{
  "arch": "mobilenet_v2",
  "model": "sound classifier",
  "dataset": "read English sentences (LibriTTS-R)",
  "train_examples": 15625,
  "noise_aug": 0.01,
  "n_mels": 80,
  "hop_length": 160,
  "input": "mfcc",
  "spec_augment": false,
  "win_length": 400,
  "targets": ["voice"],
  "num_classes": 2,
  "norm": "batchnorm",
  "hidden_act": "hardswish",
  "depths": [3, 3, 3],
  "kernel_size": 3,
  "stem": "single",
  "expansion": 4,
  "widths": [192, 192, 192],
  "mixing": "mixup",
  "loss": "cross_entropy",
  "head_dropout": 0.1,
  "init": "kaiming_normal",
  "residual_init": "scaled_by_depth",
  "optimizer": "adamw",
  "learning_rate": 0.0027,
  "beta1": 0.9,
  "beta2": 0.95,
  "eps": 1e-08,
  "max_grad_norm": 1.0,
  "ema_decay": 0.999,
  "max_steps": 5800,
  "batch_size": 256,
  "epochs": 95.0,
  "lr_schedule": "linear",
  "final_lr_fraction": 0.01,
  "warmup_steps": 290,
  "weight_decay": 0.2
}
Rows from block 4, named by matrix and row number. Each number is 500 + 50 x the weight over its row's rms, rounded and kept within 0 to 999. All counts start at 0. Numbers have three digits each. After the name is the row's rms in percent of the matrix's.
# convs0: expand pointwise conv (model.blocks.4.convs.0.weight, 768x192x1), inputs 0-191
convs0.653 099:497463596440538467447541565464498451526610478463438530477552521477502516423488492527473383493486529455507478443471484465526563438524334513488573411477546525535460441465573516527417495550540490529466429522559521475506482426513519414538506419478487493545468504659446543537504474526511466508587517492511405551635520495619496574506486382543428478479530535502501503442590440569509482495518511553525550461477449508508450467483473482501537571592462399520483487517438529426538453603512444517492498465420542545535503491472439434448466526440391517360479513465465463432483483537500511494
convs0.654 098:449446576515473513484581533496500388471568546514464474491463498475438393480438465562566443509476467518518419404506506569617445518512541403478493543486486667481477452479504494478531474525520508550597445538493530494503465505558513483505409478502462504517481510610489551512497491452498464530530440513516528471543489521468474493466537408540525550465494492478482533462386441533438543529405596568497506554444425469585449535511441490497300649441504495541476519558462549525536413453559451536507464503525485512488473489510458445611530497511460504464436561549424509540470469539510627484
convs0.655 099:467552544493501557535543483568480567491534498548419465441530497462541499521456490502625491540477483425528603531452496540486609391493486498511494520502533515411519564484491499496590481513514487567580476492523495449508461525499512559477485579535590559430538462528520507365544494480494484506535551526527541523547491487469497484440622522459586513494483499507560445492599477501522512318551490520609550540423493482547500508552600580557557531597547595599446556480545460416451452560542532493540519482475567495532506554578453531531566450540529498514548546448474477428495452512447544652
convs0.656 099:515622411489407450690432477448471530418471498452508516606478472521495511501507525490498570519490489499429508572506558589482554562446538607538488501534422449568506496537469564532496524594530496514498488512471527550554541532495510537516610565367473518578517521398482453507452503495476462498480590510478479491492550502489557497556557563402456443583544489468475459600496598478521500479554427442434522571540521520465513428523464514390513476498542478482525431375516478516530566411479474469496388600519465442402479510482506519445487484534525499558486453510519541483519504455530425505
convs0.657 100:466502551410483543505550459570511485493579402535439458421509465432552508517463552525563500500493433445528547515396597538529526442423521477517479487486518489437522546415514493501615414530571556574556510469494507424443517507494505608441454571476535596386594421524530508380502541486478518513496602601485537466550484489485482485510544514513540422478465419508476473463474511427542490400519476510557474493460560450500532455539534653584555541566522588559518574515502432425443420508513587515484484500481498521512551548589541530514518524531514493508523570508470493451474505463412541607
convs0.658 099:511496543488550475465633483524434485533563514449569439470528577533444404516496461475510565488438552555606548467486508503510441468395425450529518586533630578458544433466476488500479520482505499466478573549468489580514470473432427412454465440538504450485458558550464510510564427496549550453471503471568490435588476522447400434497493419536570510453467538581505571437540515527469527516512591486452497482397505568532496503477425506530497600448456480549438560615560458472419395521482416527485521447451537485580525555442472544464553507520526400444496432501531482519474475543539459419
convs0.659 102:561459415597491530492443464527511544503518507487513543518494472585454460486582515490467480547526453453446503484468565470469484543548590564373538439525560405458457506535504607559584520412440511442502559483467588471459538436464525588497408566532516567496528480468477566539567503474413466557487525616475540530450524437478530527440482551538475476549501486512443538606479619415550484494558587495462509494634559454378523533558507510510520499551532521450552473439456589576524505490486503511459473531550383521486467501476550522526506555443498536506436588577620558516473515447503508455
convs0.660 097:469654513470524507440552526531516478583531565523573515467490613484487478463490460491535519544454549603598592498545477482516484523452400508521440553523544501538562433452491475471459484591526517576538522637460450541575456542509502480525518507496569454481469555548491423514501443531544551445568433447543354455540429588463392519536541481571497522451507501585501510508551499539493570536473480540495445521411455553566489470467475427504508571462406487537463546532544438514394530449529463451502466501437522454497628480450485573532464493490515421462526425388506474539550442523558535488
convs0.661 102:363510523404479538464560481619544395452458441579404456484477437399538547473552574559553482536521489495559502481471557557549602535462450464557472520533421577517511560387506495525486308519535596593542511492468508412507530551561545493547554520455559561462589455573440476530537551487542551509507494587457537482564465485511511510481544473563629493406453451500462499568500412503505509499429465576482410482477584502504526485557524535482497519498505497495508547523441430462545441480509534502432464470493459471424505536552528506491441512540555499528576528516447460491545530467487512529
convs0.662 097:509472536489457519508468561553572562606596541616531584388426481414498509478469435541614497471509471486549577503444467517512531451545534450425467458610544475435429456421476446503478514540465501588453454538481538462455415480512475509429440581541551499423464487432469433400522478510433460506483497474548460468448481510435499610477592466491448468502510533555540444485507533509444461470533529511552539569476466468520430574536487473606525564586509634496455543483546568535434515525530474498578512514463489489503499536534496461544498528464463526475453516459597537433539481503468585658
convs0.663 099:477551475463391533511498396545462537510516434511471504538562501476557552507494510490511565649470477472519522588457543449435659473432493540586515486522494426596615516481553498587546477496521483506553521510501542444540542507500536593554571534522531558439576488480574468518514545540527442474516500493508509503472525490498486493486626514486513396463430462475516451569606485475550533445533391442522537543573523534505515435530513557432616471553519515496533500500444436528473544539435589507510427497496480539522577578536560645506436511489463525533466508482564419408523552451473452579
convs0.664 103:436499506415584488481538434569541486492485469525437502496496415465526537537585538537454516437556474514499514474466633521493527472508465520523572519518483484460477531434510516550471415465546580499532536434568575413415606443452558478575549469440522569449542545565415492520537567493553553590509530546440494470616480440532555535512464459460555413441421426470424508515509506396562405461505489581448423428481597498475529437540483543486547531567455502544546573478483458456497474531455551543335536467479452543464486531551589551435513535496553520479490484588460448560531519494478495453
convs0.665 099:463529609508505558484570542569562470618639546544556541316471474437451457440470460517574512508445493543606547460457508460580474466494456451475483521505523532494509436393500427469467504576532512620527516534438528487505432451544496521429441458527621486458548501559492488495514443503534509513571520483561398442526449487483440559447497376558565527400479534549492504489530448543419547513442582538498466517432495469560475591485504457595472622471438543483477531495492469521470418506519476499534519446435516536508574480521460491584489482477477480454462502429476464529550494506471557502
convs0.666 098:612482532505603551435506508529524543578436465531472490507458557542441443557447483418429536573483484507594550525474452471468508487481570411466440498521629492433496506500490382474530510450374423434465567466436464467464439489455521551485468476629541454418513504420549565528533481480517479460466436469509527464478428486452513480431454518507543543534486516493607385409428399515444495508549450571533490501546483483501498523472553482546473516490547578516472517547540495505420530523469506405522624471472509539620487491516529549587483525573514473450572452522575384561493547492516492493