Weights of a small sound classifier.
Data: trained on read English sentences (LibriTTS-R), 15625 training examples, 95.0 epochs.
Rows from block 4, named by matrix and row number. Each number is 128 + 24 x the weight over the matrix's rms, rounded and kept within 0 to 255. All counts start at 0. Numbers have three digits each.
# convs0: expand pointwise conv (model.blocks.4.convs.0.weight, 768x192x1), inputs 0-191
convs0.587:062148139062092153140151125139113111123133156150100089111134120092138141114138155170138118143132130129133149116101142136110160122107098126182123128125114163172137144098156103124116088156138144169176127128117141110138126127142124162163225121118155142107135120161094078124102126124153115109166110133135119132184121142139115129147185118141149128092124109121104104127174088136135127130114080141113122142105145150136127089126134130113143163121065107159110129149124100103185150139129132123114114125103123140110165128151128178137125134095139113104129130119094116096132131117106150168
convs0.588:139130129161131111143089127129152126125131171109206161129111117121135116123111128130169176108130139152119131145168107163148068120141146126102112145130131111101127098138087129104128130171160167145103103143132094171115117139110095103082112145124132127147080114084164101109132098131093167119120143120144138110084166122092157136144136125135084145132163122148104172142115154141093121147138147142103134171113121149130129141137103123142104108140115143154114160113150139160112129122138078156191116141144126077090132116123113100134155083124118152153116137140136174149133099131142173120
convs0.589:108124160105193138065141107167126115147120116163135136070101110097138133144133122147125134133132117115136182130104124109128120118096160107148099153133139119102127093071153100145108108148107120157108160113100127121120113139127150147138163090160171110061126126118116087129113134133122143132141096079102128081139098111112131142133093111108149137107087122115150114118130115095079107128127132154154126137115116103137130128132101100152104148111115195126123180168165141143095138120135146109110143091105138134157143113155152175138117150145145128102176106119138079170186140099110112112
convs0.590:103133151086106142135161167119107102119175119120095066134154138096126134098148151156142104117123119128123124094087127144147153108145106141157140109104114174124096125119158128129092114137178137163154122122149146118136140106147141120129131099125129159144142113214123106136123125141137108139164117146138115119169111149145096140150135069144127138111108104107119139128116100157124130127127111169140121105104123130152112113130143119118084194123087076161133127121104128111146088128127120137106115138083145137103150111155128111147137143136109131084123158138054142122123147136100190133
convs0.591:188125116131121135131142115117083159126076102085119123129154125134142115165111135116121102157115121127112121133125127082120129121105153170133095162112165114124170129163153146148168160140130068126118140112126110118130138178098120156148094155136126099109132106110152142144142159088123129122131107141087131162131150128118146091122112201110147136180122118079165122155103165111097138122143118132167134163160129121116147125128154104116084154127196131122129131112132124146123167094117148094108092134112132099162106111130142166160129122138131147140151113129116106155103153109128108131
convs0.592:106160130111067143134128101130123125119120095135098141135147122124171140126142134116133147188125122108118129161114154109093218106106117145164136119123115119189186118128129123158136111133133129137178137128128156095151152138133160170158154159120130167095151120102153105139120167139141093145144136132118097135148138150146125119116200149108143096137107089120134092170176112103163133115125067120113158160148132136109139108150131164100165124137131148125132145145111103135127158163102158126142074109113103150125136179137143172140104122122114130153131154118142090077139146130133093148
convs0.593:110116132171122147103092145137142110144114126146128185166104121123118143123171123117131103167155098097094122134106133094110140137148160137125143090166121098168113116112119160131133158070066108101143135111120178116134134130162159131141139141132115111117154160082125125168137128142116104140122108124130107126091133106145172128115130144129140119133118160124125100148126147115143108147098115098120137116198119108102125145151104109132155107113150130081149120131088148156154146138115135097129129105150094130125111125132154149161074143129110155113108137127192119110163126112121133128
convs0.594:142116130158135153118103121135148130152098120149124117108090122112109106154149132103145129161132111098130149119127139125131142137132211125094096126132120105118124150117095108141164125102091115118157142106074124106129107156157132168123082151166133132091171105084163147140145135107086123127113102135125159124110111117097132122105152151141149139139121132112175104140091112126112134135099137089148119132139132118122145158150135125168105116117163171064151155123149153142132133153125148103151138101156111133157112144146134115176098146163138132168143154156139127120139127092119115168
convs0.595:149138087193128161135106117139138146133113125139121160110111116111127115158130118116129127168142084125123128126126123105102118172099173145099098134121154107126096146127114146124194140114093129146143143129101130127127115142113132163133052181129155125111132132094145160110130153094101132157121116146152172154080124124095153123097118169121128136152129120120154151161109149117109120123132162100116119188170164111110160159149114139158105128151157173084151135114127145155127155094103177111138108121152120104123116104118148140190138149120155140167135139135165150165129143114116118133
convs0.596:145157133140129112134135132107109143145122130121148121162150172176107116106069100096106143131039208170174139152170070123133121140092094100151129148117141147126141098140112091114126152138116104127096132153119080197167116136105072118110128125133110079155082150141160136143143097143149130055124122086152119129122115175109111112112123146140134204120182184136141138092137120170111140139128105120108117126105062160202124118049118094108137110132124142134081120140159111125106121127128094112169150140123164115146156125089064138139149095132132073119159076108138115148114093188174083110
convs0.597:095133147114121111103119176074125120126126108132088099137117131128135131103114122143105029116114147107127103109100115155128172053135093142118155070145123149154121125162141131125093139127123101085106088102143136134122118134159122081132144121116102120161133161152082161112157115144159083139123134104132154141102145132154152127151156120104092129173134169146142078104158112129143102123173114122146174094132092118161101110105117146119152132128148097145129096133113154114155116162131119128120158130147158151147084157138121091099074144132113127105120118120145088069131107149112110134
convs0.598:115111139120120084102128163134134048133123110115113133125091143138139134116164134123104097124137121131125100104109138101127136136172102125100116101105109141170094146109193120127113125140130137113094123132097173112135137096157127129148133075129127130148129143149105143207115157144154136148131125136127136135138107132170123140169073100152127147091121116126103143125092138118137126164138145135121116117160121123103120132137118128110093137117092081098182131152115131124147101106111111087097119073128112196120142066129128099117074160117109129069124106151144111122141159119134162088
convs0.599:098141175114165109135136135115090136116108158136125125144143119121122101094076126130139124157090146115143148112139095145127129120113144106151127158175132140096150110156107110135130146113103114104138142128140119128116128174134125087115158137139121108114099120111122125113207104121123100094145099068128110116125138151119136063079140115118137142154150153109221092115117113109112126106136122133139141126116106091195129129111123079136101137068156146156083106122131135119136136136170131132129153152147165127168146160145084138145143107146146104131155102120109121117104135143133114156
convs0.600:120121116110155099126121129117139101099117117098096055136133128133150147122114138120128084084111113127134117159125136164129151102146111101160114106114125152141125152136155107123084099132154130139121118109157125092124147125148158122123152082132118135135147134158126128136116123153135111118137145124124133123128122134151119144188101099118137139102102125128098094083134087123112114124150066154153094094115113135135114102115184133108101153138103108139120131143112089072122110109100135108103189127081142129119116102143102112118128130183142116097178125151067097119108130137113129128
convs0.601:086145164111141142117143134188147095155162137176127127049107117069137125094148144144152144107132135135147163118120115130161126120127140101149106139154124150136137124060133101099110108135120144208146122149123131109132104135134134136110120129162186135101138118159120095111121119132133162129155136120149121091153103136100104138129136074128154130058129143147122089120142100148105146128117144123148091132096137125126105140145165118159126153123117164129120191140134095099121123115117137104126127100108149130124148116140100135146120107116128133113150121082094116146165119131111167151
convs0.602:114155123113087144133114099135106128114118084130100135182131126131158166146127115114135159166121120114117128153110141117086196113109119156169158107139100131173178155119120144137161129140144134132164113121126148100133137142141145144182149163117131132118143141104154131145136140132140086132136156145112128153116134109143120120126187146108134109120111116121109094164186133108181129118141077083118151143190154137119132092128153160108153104168165115107130106131118110128127158146088158115133089124136142129140131190140137167120094132134113153150120147110126101104130140100130100134
convs0.603:136132169105123128146178141079105143120132152100122099116189116118120122130095133148163125137131130153100119101130129144125123122131120151116154132135130144132189119162131134136123157136161132117166104141149106152139132146139111119112149143105110123115101095167127134113150105105144069132185113109138099147169159149154130115109182138120121131135122124133169124136115134142144129116148138113143179159090125123145130106124127128152151166104110113184088106142122163116133137177198102170133129144140151139139151169143127143135141105108129125143105132113067121098109148129148163141
convs0.604:110133123127173114098127124170159128155128102166101165082082127138121117156127138127109117125117129136166163119123128096134124134124135105127082133137137118117105127079108080128155114153086134177091159120104119105122112160131146134137137085149178103092150132111120106124124148145142145125120106123102122113161029124113125116107109123153166125085107144149148109106139097133112144145118136147149093094139110122135134132131131115154127134148136163078133187168160113108108138127090151060122161099102140148140120105131128148171107142122166117120149109116177081156181124112105117119
convs0.605:117133107118179122099148125165161121171115102145124151097077154132131130128158146123108128112119133144173152133125135107142109136115101100126095132135136137087123123069114077120125079149115168150091159109102105110122125128112135122148115081144177122113133159119115111150114145126135183121110136148108131101133049129108110122121081114154175113058128122151115104114146126128125144144133138156123068093136140130152124128129103117152130120158086157107130197135181103124115118102080160093116179108091125130129136096113127153127096133113156099121161123118153112165160118143136120109
convs0.606:128160106097083130131128099114112148121118090161122122151139148141135124122134127108130126239115124105132141153117134114082196139098120121158143105126111128188176118128110139148128121107098137133145145104127161107160166119163126159155183137134146143120131138119144111144148137156153135130164115140120116106118129126138129106108176161126149118122104127116136106154165144129172144129118096120122126129180142133103138113130141140075188097140132106093139134128103105134144133144120176127119110112107107140124145177115143193150084144156130125154135138129136095104147134134136087141
convs0.607:143097113137164125119111162135122122141153118113100108061106124108117144132148142160127089094162094127129098072101128134133105091124126136089097104131160114122115159120158128144096104120132144121099136123130138105080111125106169139137093093152146145150151135158074139140126138111115105136127091144121146127145097109110129142170096110142147129097113120132107154111116114107099096133142153154154119096120137091111139130143115136130099183119090112134164112132122147108115119120117145115057197133090117155134126107155138090138148160107131116107136146154130136131113136095100170103
convs0.608:128136102117103113179117156036116139097145116054163091126177140169146152112105115135156129103099153138113114168123126166123169122117090137117111128137165128130130135179150147102124135170162136110122079125118131132159139104116114109131129134123117120177123125186117123161097119138148123107133150130136129166123145145119129123170115133136138142147146117122089141120133136158126154104144131135115138129119113156110110098123164140100121163162117090152127064091124109110168126113109130150154113176122152101100138085098120089110180098087153130120126152132086149118085116152159134118
convs0.609:120116181104169115078149141119095077127143083118118091143122141107120118120109119135091085090112118128139125095108135130144126078120066098139133112114142166133116098107175114131089105150134122136098116127141135116110122110121125095131129091115140116142150137209090157144149096163147145132144135096130084118171113137156132151155101050133148133088108130138111136102140099121110123152149124178135132071108108134141104115115135104115130181136123114140107139152109147088135080117143125127105157102093146157152113117136115109112123156116110107080152117127099111132114120138101135101
convs0.610:122142105117110112150104150095106160134127140083156127198170159193141130125068108105104136132074174160118123175176112132112122149106093138141111146130178126099135107169108133108121138145125132096110112141139109178152159132101079105122159159109097106148071166110137141133130135153140148108129124122153111139119161170135118129153161143111076116149167147136129137110147147153136129124139137149097137132107090169122120103100105132104151117149123094132102085129133109137142148128103098134148124169120142096119142136107098131103132093111148124120116109109135126153090108149178100107
convs0.611:113108142114146164151133128148140140144157089112110113102138108090139129126118113148140151119115120109137144129074166124138133094089097125105102105128125140098147162107129124147169090155145130158164123119159131088101139128107119160119099136130149182099142125161128149093133163144107140124149183193126121106165138133096111136136161131148146094096089103150114140128148117098145123079160117128156105117087171121148154120145138224166172145184133140156139157113142105108101078135108143140121115121110146146149139158172133133148141124126150106114135158139125122087126132124087136185
convs0.612:099161125086116151146162128165101145129102129154109113091137131114126111123124123138123125177144108126134164115114141091096143132076134134163091155138161131134137148072130103140154105131105130135160166143115129105106127170122132163160167152152183130077141098134124127132128144126135129126150077128117125126174108122129137111129132133111164128098118113101148085133189097107099140128113086175150089152128129110138124126143192123128145191116125146144120178143138113119157136146114151084093138129108125114155159105115132217167132136125169123106157116109114090116138134129128130136
convs0.613:119126176151155131113118143170163100157166161131135130104134126070117125072120118148156096101135100117131144085105099117181117103156158105106158132135123123144135082130127118136109152134140118179152116127165150146113095105172142114083079128159119138092130105155130103114129099134116105124163126100143114097135126134129124177112138061139131157097125154162132097117097143137099106122138153142152128149106092103146075146129151087165121155154110159134113141131098155135100092130166081164150107120141130159154139126147125127154140146132098159106106139109119135123136138113109159150
convs0.614:118140162103136095075155130116123122134134111123140110129153160134132088111103101126098123104071138150148113133147101109131145104145090114137144130122165165130139075142116119113088135105131110119094127131115134154136140110116121036117135108122094103166082157163092128097156067157186140119128106073145097126142148169153104125128104086128138151126125169153139109056143099160119137164114140165142127096122102149174107092068116131110158153134121108150081109147134120112123103142122113126118122111097172142156121144131093120113114127137137092096151098094127109128131095190124106092
convs0.615:080180136072144132120157100163131129126136145144117125113148128091145137100146131162160126133127140156139140119117137113137154099114091127160119138150106150126165118117132099115090107141151175159107150132142155091117144116132137135135199111117146163111137132151095078110121128164180168129170130103136089118170127155145120148148142103125142118088120124151115130124178107140152115121090116152110115118095116118146129106126134152121179169130088127176114155105114083084134123140131153129122116128060126137116152139139116164117110099108138110116144131095115114131153126132111133143
convs0.616:118136116103149141114116055155149121136131099162098151150135106100166133124173144136128115144161091090118158135089165118110163108121129161148120109169105086126134138096115153140120104087110121137117192104118190104106175111117168157158149136113147147091170131097095124142117177162118129152148115157119126089140113107124172139119118142097151097130110120130108090150145142069153071103125091158124103105159177140097142111156107126108147132159102138114146139108090125113123132120104175112080142112124082128115124122130182164142105148132165131128150115129149098120147137117127110111
convs0.617:135156117132047140124114098142111142130111094148114136163125144122173142137134150109131165198129110115141166172104150105076198110111142115170148098133127093183178126133120143145139136139138133122172147096129157096154152140154133181148139148137133158131140121086157130135129160129122095123155131138116124131096133101135140136114188150116142108130102108137139087171153137107186151127126102089125139136165175122124128100161145135101161094159153126116130108132098118122119154158091188116127091102121107132140129159126159178126086128143130141134121131120140084105152150108117108151
convs0.618:102104116153116122167102153081147162149098158154103144124121124163100145138119136150136081111135134116110123080141127138127117157165134152104112131128155132112088183141147116139159135102078105077143093127117125129117138156111132107153126173079136102179118151109073151115155148099112105129112075118127152161099144140121160101107142140118148157133147134123163116133129119147124134119108169108115130158141114105103126141135102125124120133114161121135130093093121147103194183127136149102089155175176135098118088124089137109151120135082147143124128133123121141130097119112142144129
convs0.619:138120092142072193130102107150112147133104095134135142143119118119157126133162138098124142150147101119102137124113158091117150157103152174117123098122131088156144139105124158150169132111117134133175150106116166081107146128143121148127105164127125157111165083092170135126130155110110128157108154149132141132103133092131160114099156162125131095141108091129154121197121168095129136120122139098132145144183160113089141154164132146140150085160146152094154140105117135158140134115085162097122090122174118140117119146132175169136097158134144149184112148149154128146134129087112105108
convs0.620:079142163111113114119208140120119090129150137153088124125118147109109085135119130138147125174097150150158129120121130151179138137124127084137134160120099197159133115127139094112146105154114162170180121129102110118168117144137112115174118133134123146131131123188103136137146121101170153122154105108127111131151116141143111095104149120173179133096141113125134150128117082164126174162044155126105126147112122138149132124133101115123097175095121122126136120125133130147155109141127137128101076134142157131123115130125123136197098120111127111110124114111098114153165154137153150121