Weights of a small sound classifier.
Model: activation hardswish, depths [3, 3, 3].
Training: 5800 steps, batches of 256, held-out accuracy 99%.
Data: 15625 training examples, 95.0 epochs.
Rows from block 4, named by matrix and row number. Each number is 200 + 30 x the weight over its row's rms, rounded and kept within 0 to 999. All counts start at 0. After the name is the row's rms in percent of the matrix's.
# convs2: project pointwise conv (model.blocks.4.convs.2.weight, 192x768x1), inputs 55-109
convs2.53,098,219,200,171,231,252,215,280,218,234,203,199,212,201,160,175,264,204,196,218,160,187,144,191,169,203,179,200,195,225,202,155,247,181,216,247,237,190,222,211,133,206,207,175,205,184,203,179,199,260,172,197,173,203,250,191
convs2.54,100,192,183,184,180,159,168,140,204,184,179,233,184,216,274,217,129,227,219,203,188,202,229,224,233,170,244,161,192,204,200,210,227,209,167,177,154,211,194,222,239,216,224,185,270,212,166,228,237,166,224,177,146,206,143,254
convs2.55,098,209,187,192,273,218,216,250,228,218,208,206,205,214,170,194,283,183,166,225,184,186,143,198,213,189,218,225,190,198,199,179,187,197,246,219,189,212,205,219,189,222,123,193,191,206,261,189,198,188,241,213,214,202,211,166
convs2.56,099,217,230,188,136,169,174,146,201,228,189,234,219,176,229,232,120,217,196,192,179,186,229,184,187,227,256,185,210,218,197,187,190,201,181,229,257,206,213,208,197,190,203,223,249,218,156,211,213,208,152,183,138,233,181,191
convs2.57,101,245,181,177,190,235,184,328,202,198,170,208,207,239,171,212,264,262,183,197,182,216,169,216,251,179,211,211,189,206,231,213,274,197,188,184,156,191,198,218,194,256,212,197,225,183,246,207,207,185,210,185,205,190,229,209
convs2.58,096,197,239,199,143,164,242,179,178,237,234,242,226,159,198,256,161,251,174,169,181,182,239,201,188,270,209,219,254,242,188,177,246,168,193,201,241,173,239,251,204,185,235,193,204,206,183,231,186,178,229,187,184,255,212,226
convs2.59,101,204,215,227,194,188,209,209,189,219,215,227,213,179,246,219,249,221,217,155,244,158,168,241,198,198,285,251,229,227,223,181,165,240,188,216,212,202,201,237,159,202,154,189,249,201,189,218,165,180,219,178,226,214,222,212
convs2.60,098,188,219,213,283,201,241,237,202,221,209,180,218,184,126,215,262,172,176,184,188,201,143,199,181,237,152,234,199,185,184,184,159,192,231,217,234,195,218,207,185,179,155,208,171,194,272,180,185,197,243,203,255,222,233,165
convs2.61,104,187,202,195,181,184,170,208,234,179,170,208,198,206,240,188,194,216,236,174,187,200,172,148,193,200,268,200,180,208,217,213,181,225,188,234,228,181,197,202,141,220,223,216,150,225,165,184,209,149,187,188,192,196,227,158
convs2.62,106,225,195,169,156,243,186,285,222,223,178,217,207,218,233,185,245,205,191,222,162,200,174,172,188,183,235,199,165,208,220,191,203,237,196,210,213,170,212,217,165,224,201,190,186,224,221,179,224,185,153,183,198,209,228,193
convs2.63,104,247,182,216,123,240,178,223,196,183,168,211,194,232,246,208,218,249,239,236,197,240,234,210,220,173,213,165,197,209,225,238,233,226,179,156,163,188,183,206,223,241,266,183,210,199,176,208,251,229,155,198,199,193,165,231
convs2.64,099,215,202,201,105,195,166,181,198,183,196,192,196,195,209,222,164,201,230,183,209,218,247,208,179,226,197,177,217,189,204,202,220,198,134,195,244,201,193,191,177,176,235,211,228,183,120,228,238,215,182,173,193,198,187,247
convs2.65,106,258,182,177,181,150,160,173,195,194,178,214,183,202,207,208,227,225,181,162,175,187,204,208,217,171,267,162,204,244,231,180,204,186,174,237,254,189,215,214,196,256,231,173,224,175,170,209,242,197,163,193,166,180,211,218
convs2.66,102,247,159,155,208,243,182,266,177,153,197,179,164,226,138,196,228,244,219,203,189,214,219,204,201,178,140,178,178,186,228,220,273,181,212,171,174,178,187,181,196,242,270,203,174,159,196,199,196,241,218,181,197,152,205,197
convs2.67,096,196,221,194,273,225,242,212,192,222,200,188,229,203,133,185,247,176,212,235,186,189,208,162,171,213,142,199,199,222,189,185,164,202,261,220,257,231,220,216,167,190,172,191,136,195,216,168,200,236,182,223,234,229,218,149
convs2.68,103,145,200,159,209,192,168,184,242,202,223,201,201,155,217,192,140,182,160,204,134,214,202,149,168,225,224,188,211,218,157,171,233,169,226,268,248,173,204,194,215,163,222,197,156,215,208,198,197,161,183,239,145,189,179,153
convs2.69,096,250,199,207,128,198,198,235,178,202,189,208,192,194,180,228,201,242,181,163,188,194,222,220,206,204,205,209,228,189,210,187,296,198,172,168,190,151,210,200,218,213,273,204,235,191,215,241,196,194,165,191,175,199,201,238
convs2.70,100,189,185,195,301,218,214,222,221,216,197,189,200,209,156,180,241,173,206,245,185,208,169,177,192,191,165,212,191,197,187,203,142,214,234,214,214,216,220,185,163,188,136,184,150,200,229,161,207,217,217,221,229,196,217,133
convs2.71,104,266,162,175,243,226,192,295,187,187,170,194,176,257,201,163,311,204,201,176,203,217,129,216,227,165,218,190,151,184,262,209,202,212,220,216,195,178,202,184,186,276,162,200,209,191,237,161,223,229,188,204,267,168,230,182
convs2.72,098,257,195,192,165,240,161,290,205,193,177,226,196,245,254,201,227,241,190,220,187,218,206,231,249,181,247,181,197,202,227,218,306,200,208,214,159,190,197,214,222,264,217,202,249,205,209,204,215,257,167,186,150,185,222,220
convs2.73,106,128,218,220,259,187,208,165,196,203,210,213,218,165,239,203,166,214,177,228,239,169,209,193,177,220,242,205,208,261,147,174,199,161,260,217,225,242,233,213,219,161,187,178,170,196,187,199,162,126,278,240,199,211,177,199
convs2.74,104,254,175,188,195,126,176,147,184,210,197,176,193,188,205,194,213,191,198,122,201,199,179,243,262,171,225,203,193,204,250,167,133,226,198,205,190,178,196,170,200,247,188,258,257,240,201,160,221,272,173,193,226,175,204,234
convs2.75,099,204,215,207,133,181,192,165,183,195,218,221,199,194,198,235,147,223,187,171,199,200,248,223,210,205,187,180,231,204,204,207,238,196,174,195,201,169,197,217,245,199,289,207,249,202,169,236,197,205,201,186,164,214,169,258
convs2.76,100,244,229,221,147,180,216,173,171,215,220,191,196,178,163,203,213,215,225,193,214,196,219,215,218,220,189,213,218,180,209,184,172,245,113,182,203,225,176,188,188,206,183,188,253,193,156,216,224,265,190,177,205,215,171,239
convs2.77,101,258,201,170,212,212,170,212,217,198,211,222,196,220,251,217,163,266,188,170,185,174,201,192,221,190,277,174,170,232,220,193,309,200,215,236,245,192,218,223,197,245,230,217,237,227,177,223,200,206,185,213,108,208,215,188
convs2.78,101,271,179,177,258,238,152,276,208,188,199,224,191,246,200,181,235,248,194,208,163,197,193,217,233,170,204,157,178,218,232,217,304,195,245,251,230,198,229,201,187,249,229,200,216,202,198,203,231,258,163,221,173,177,219,202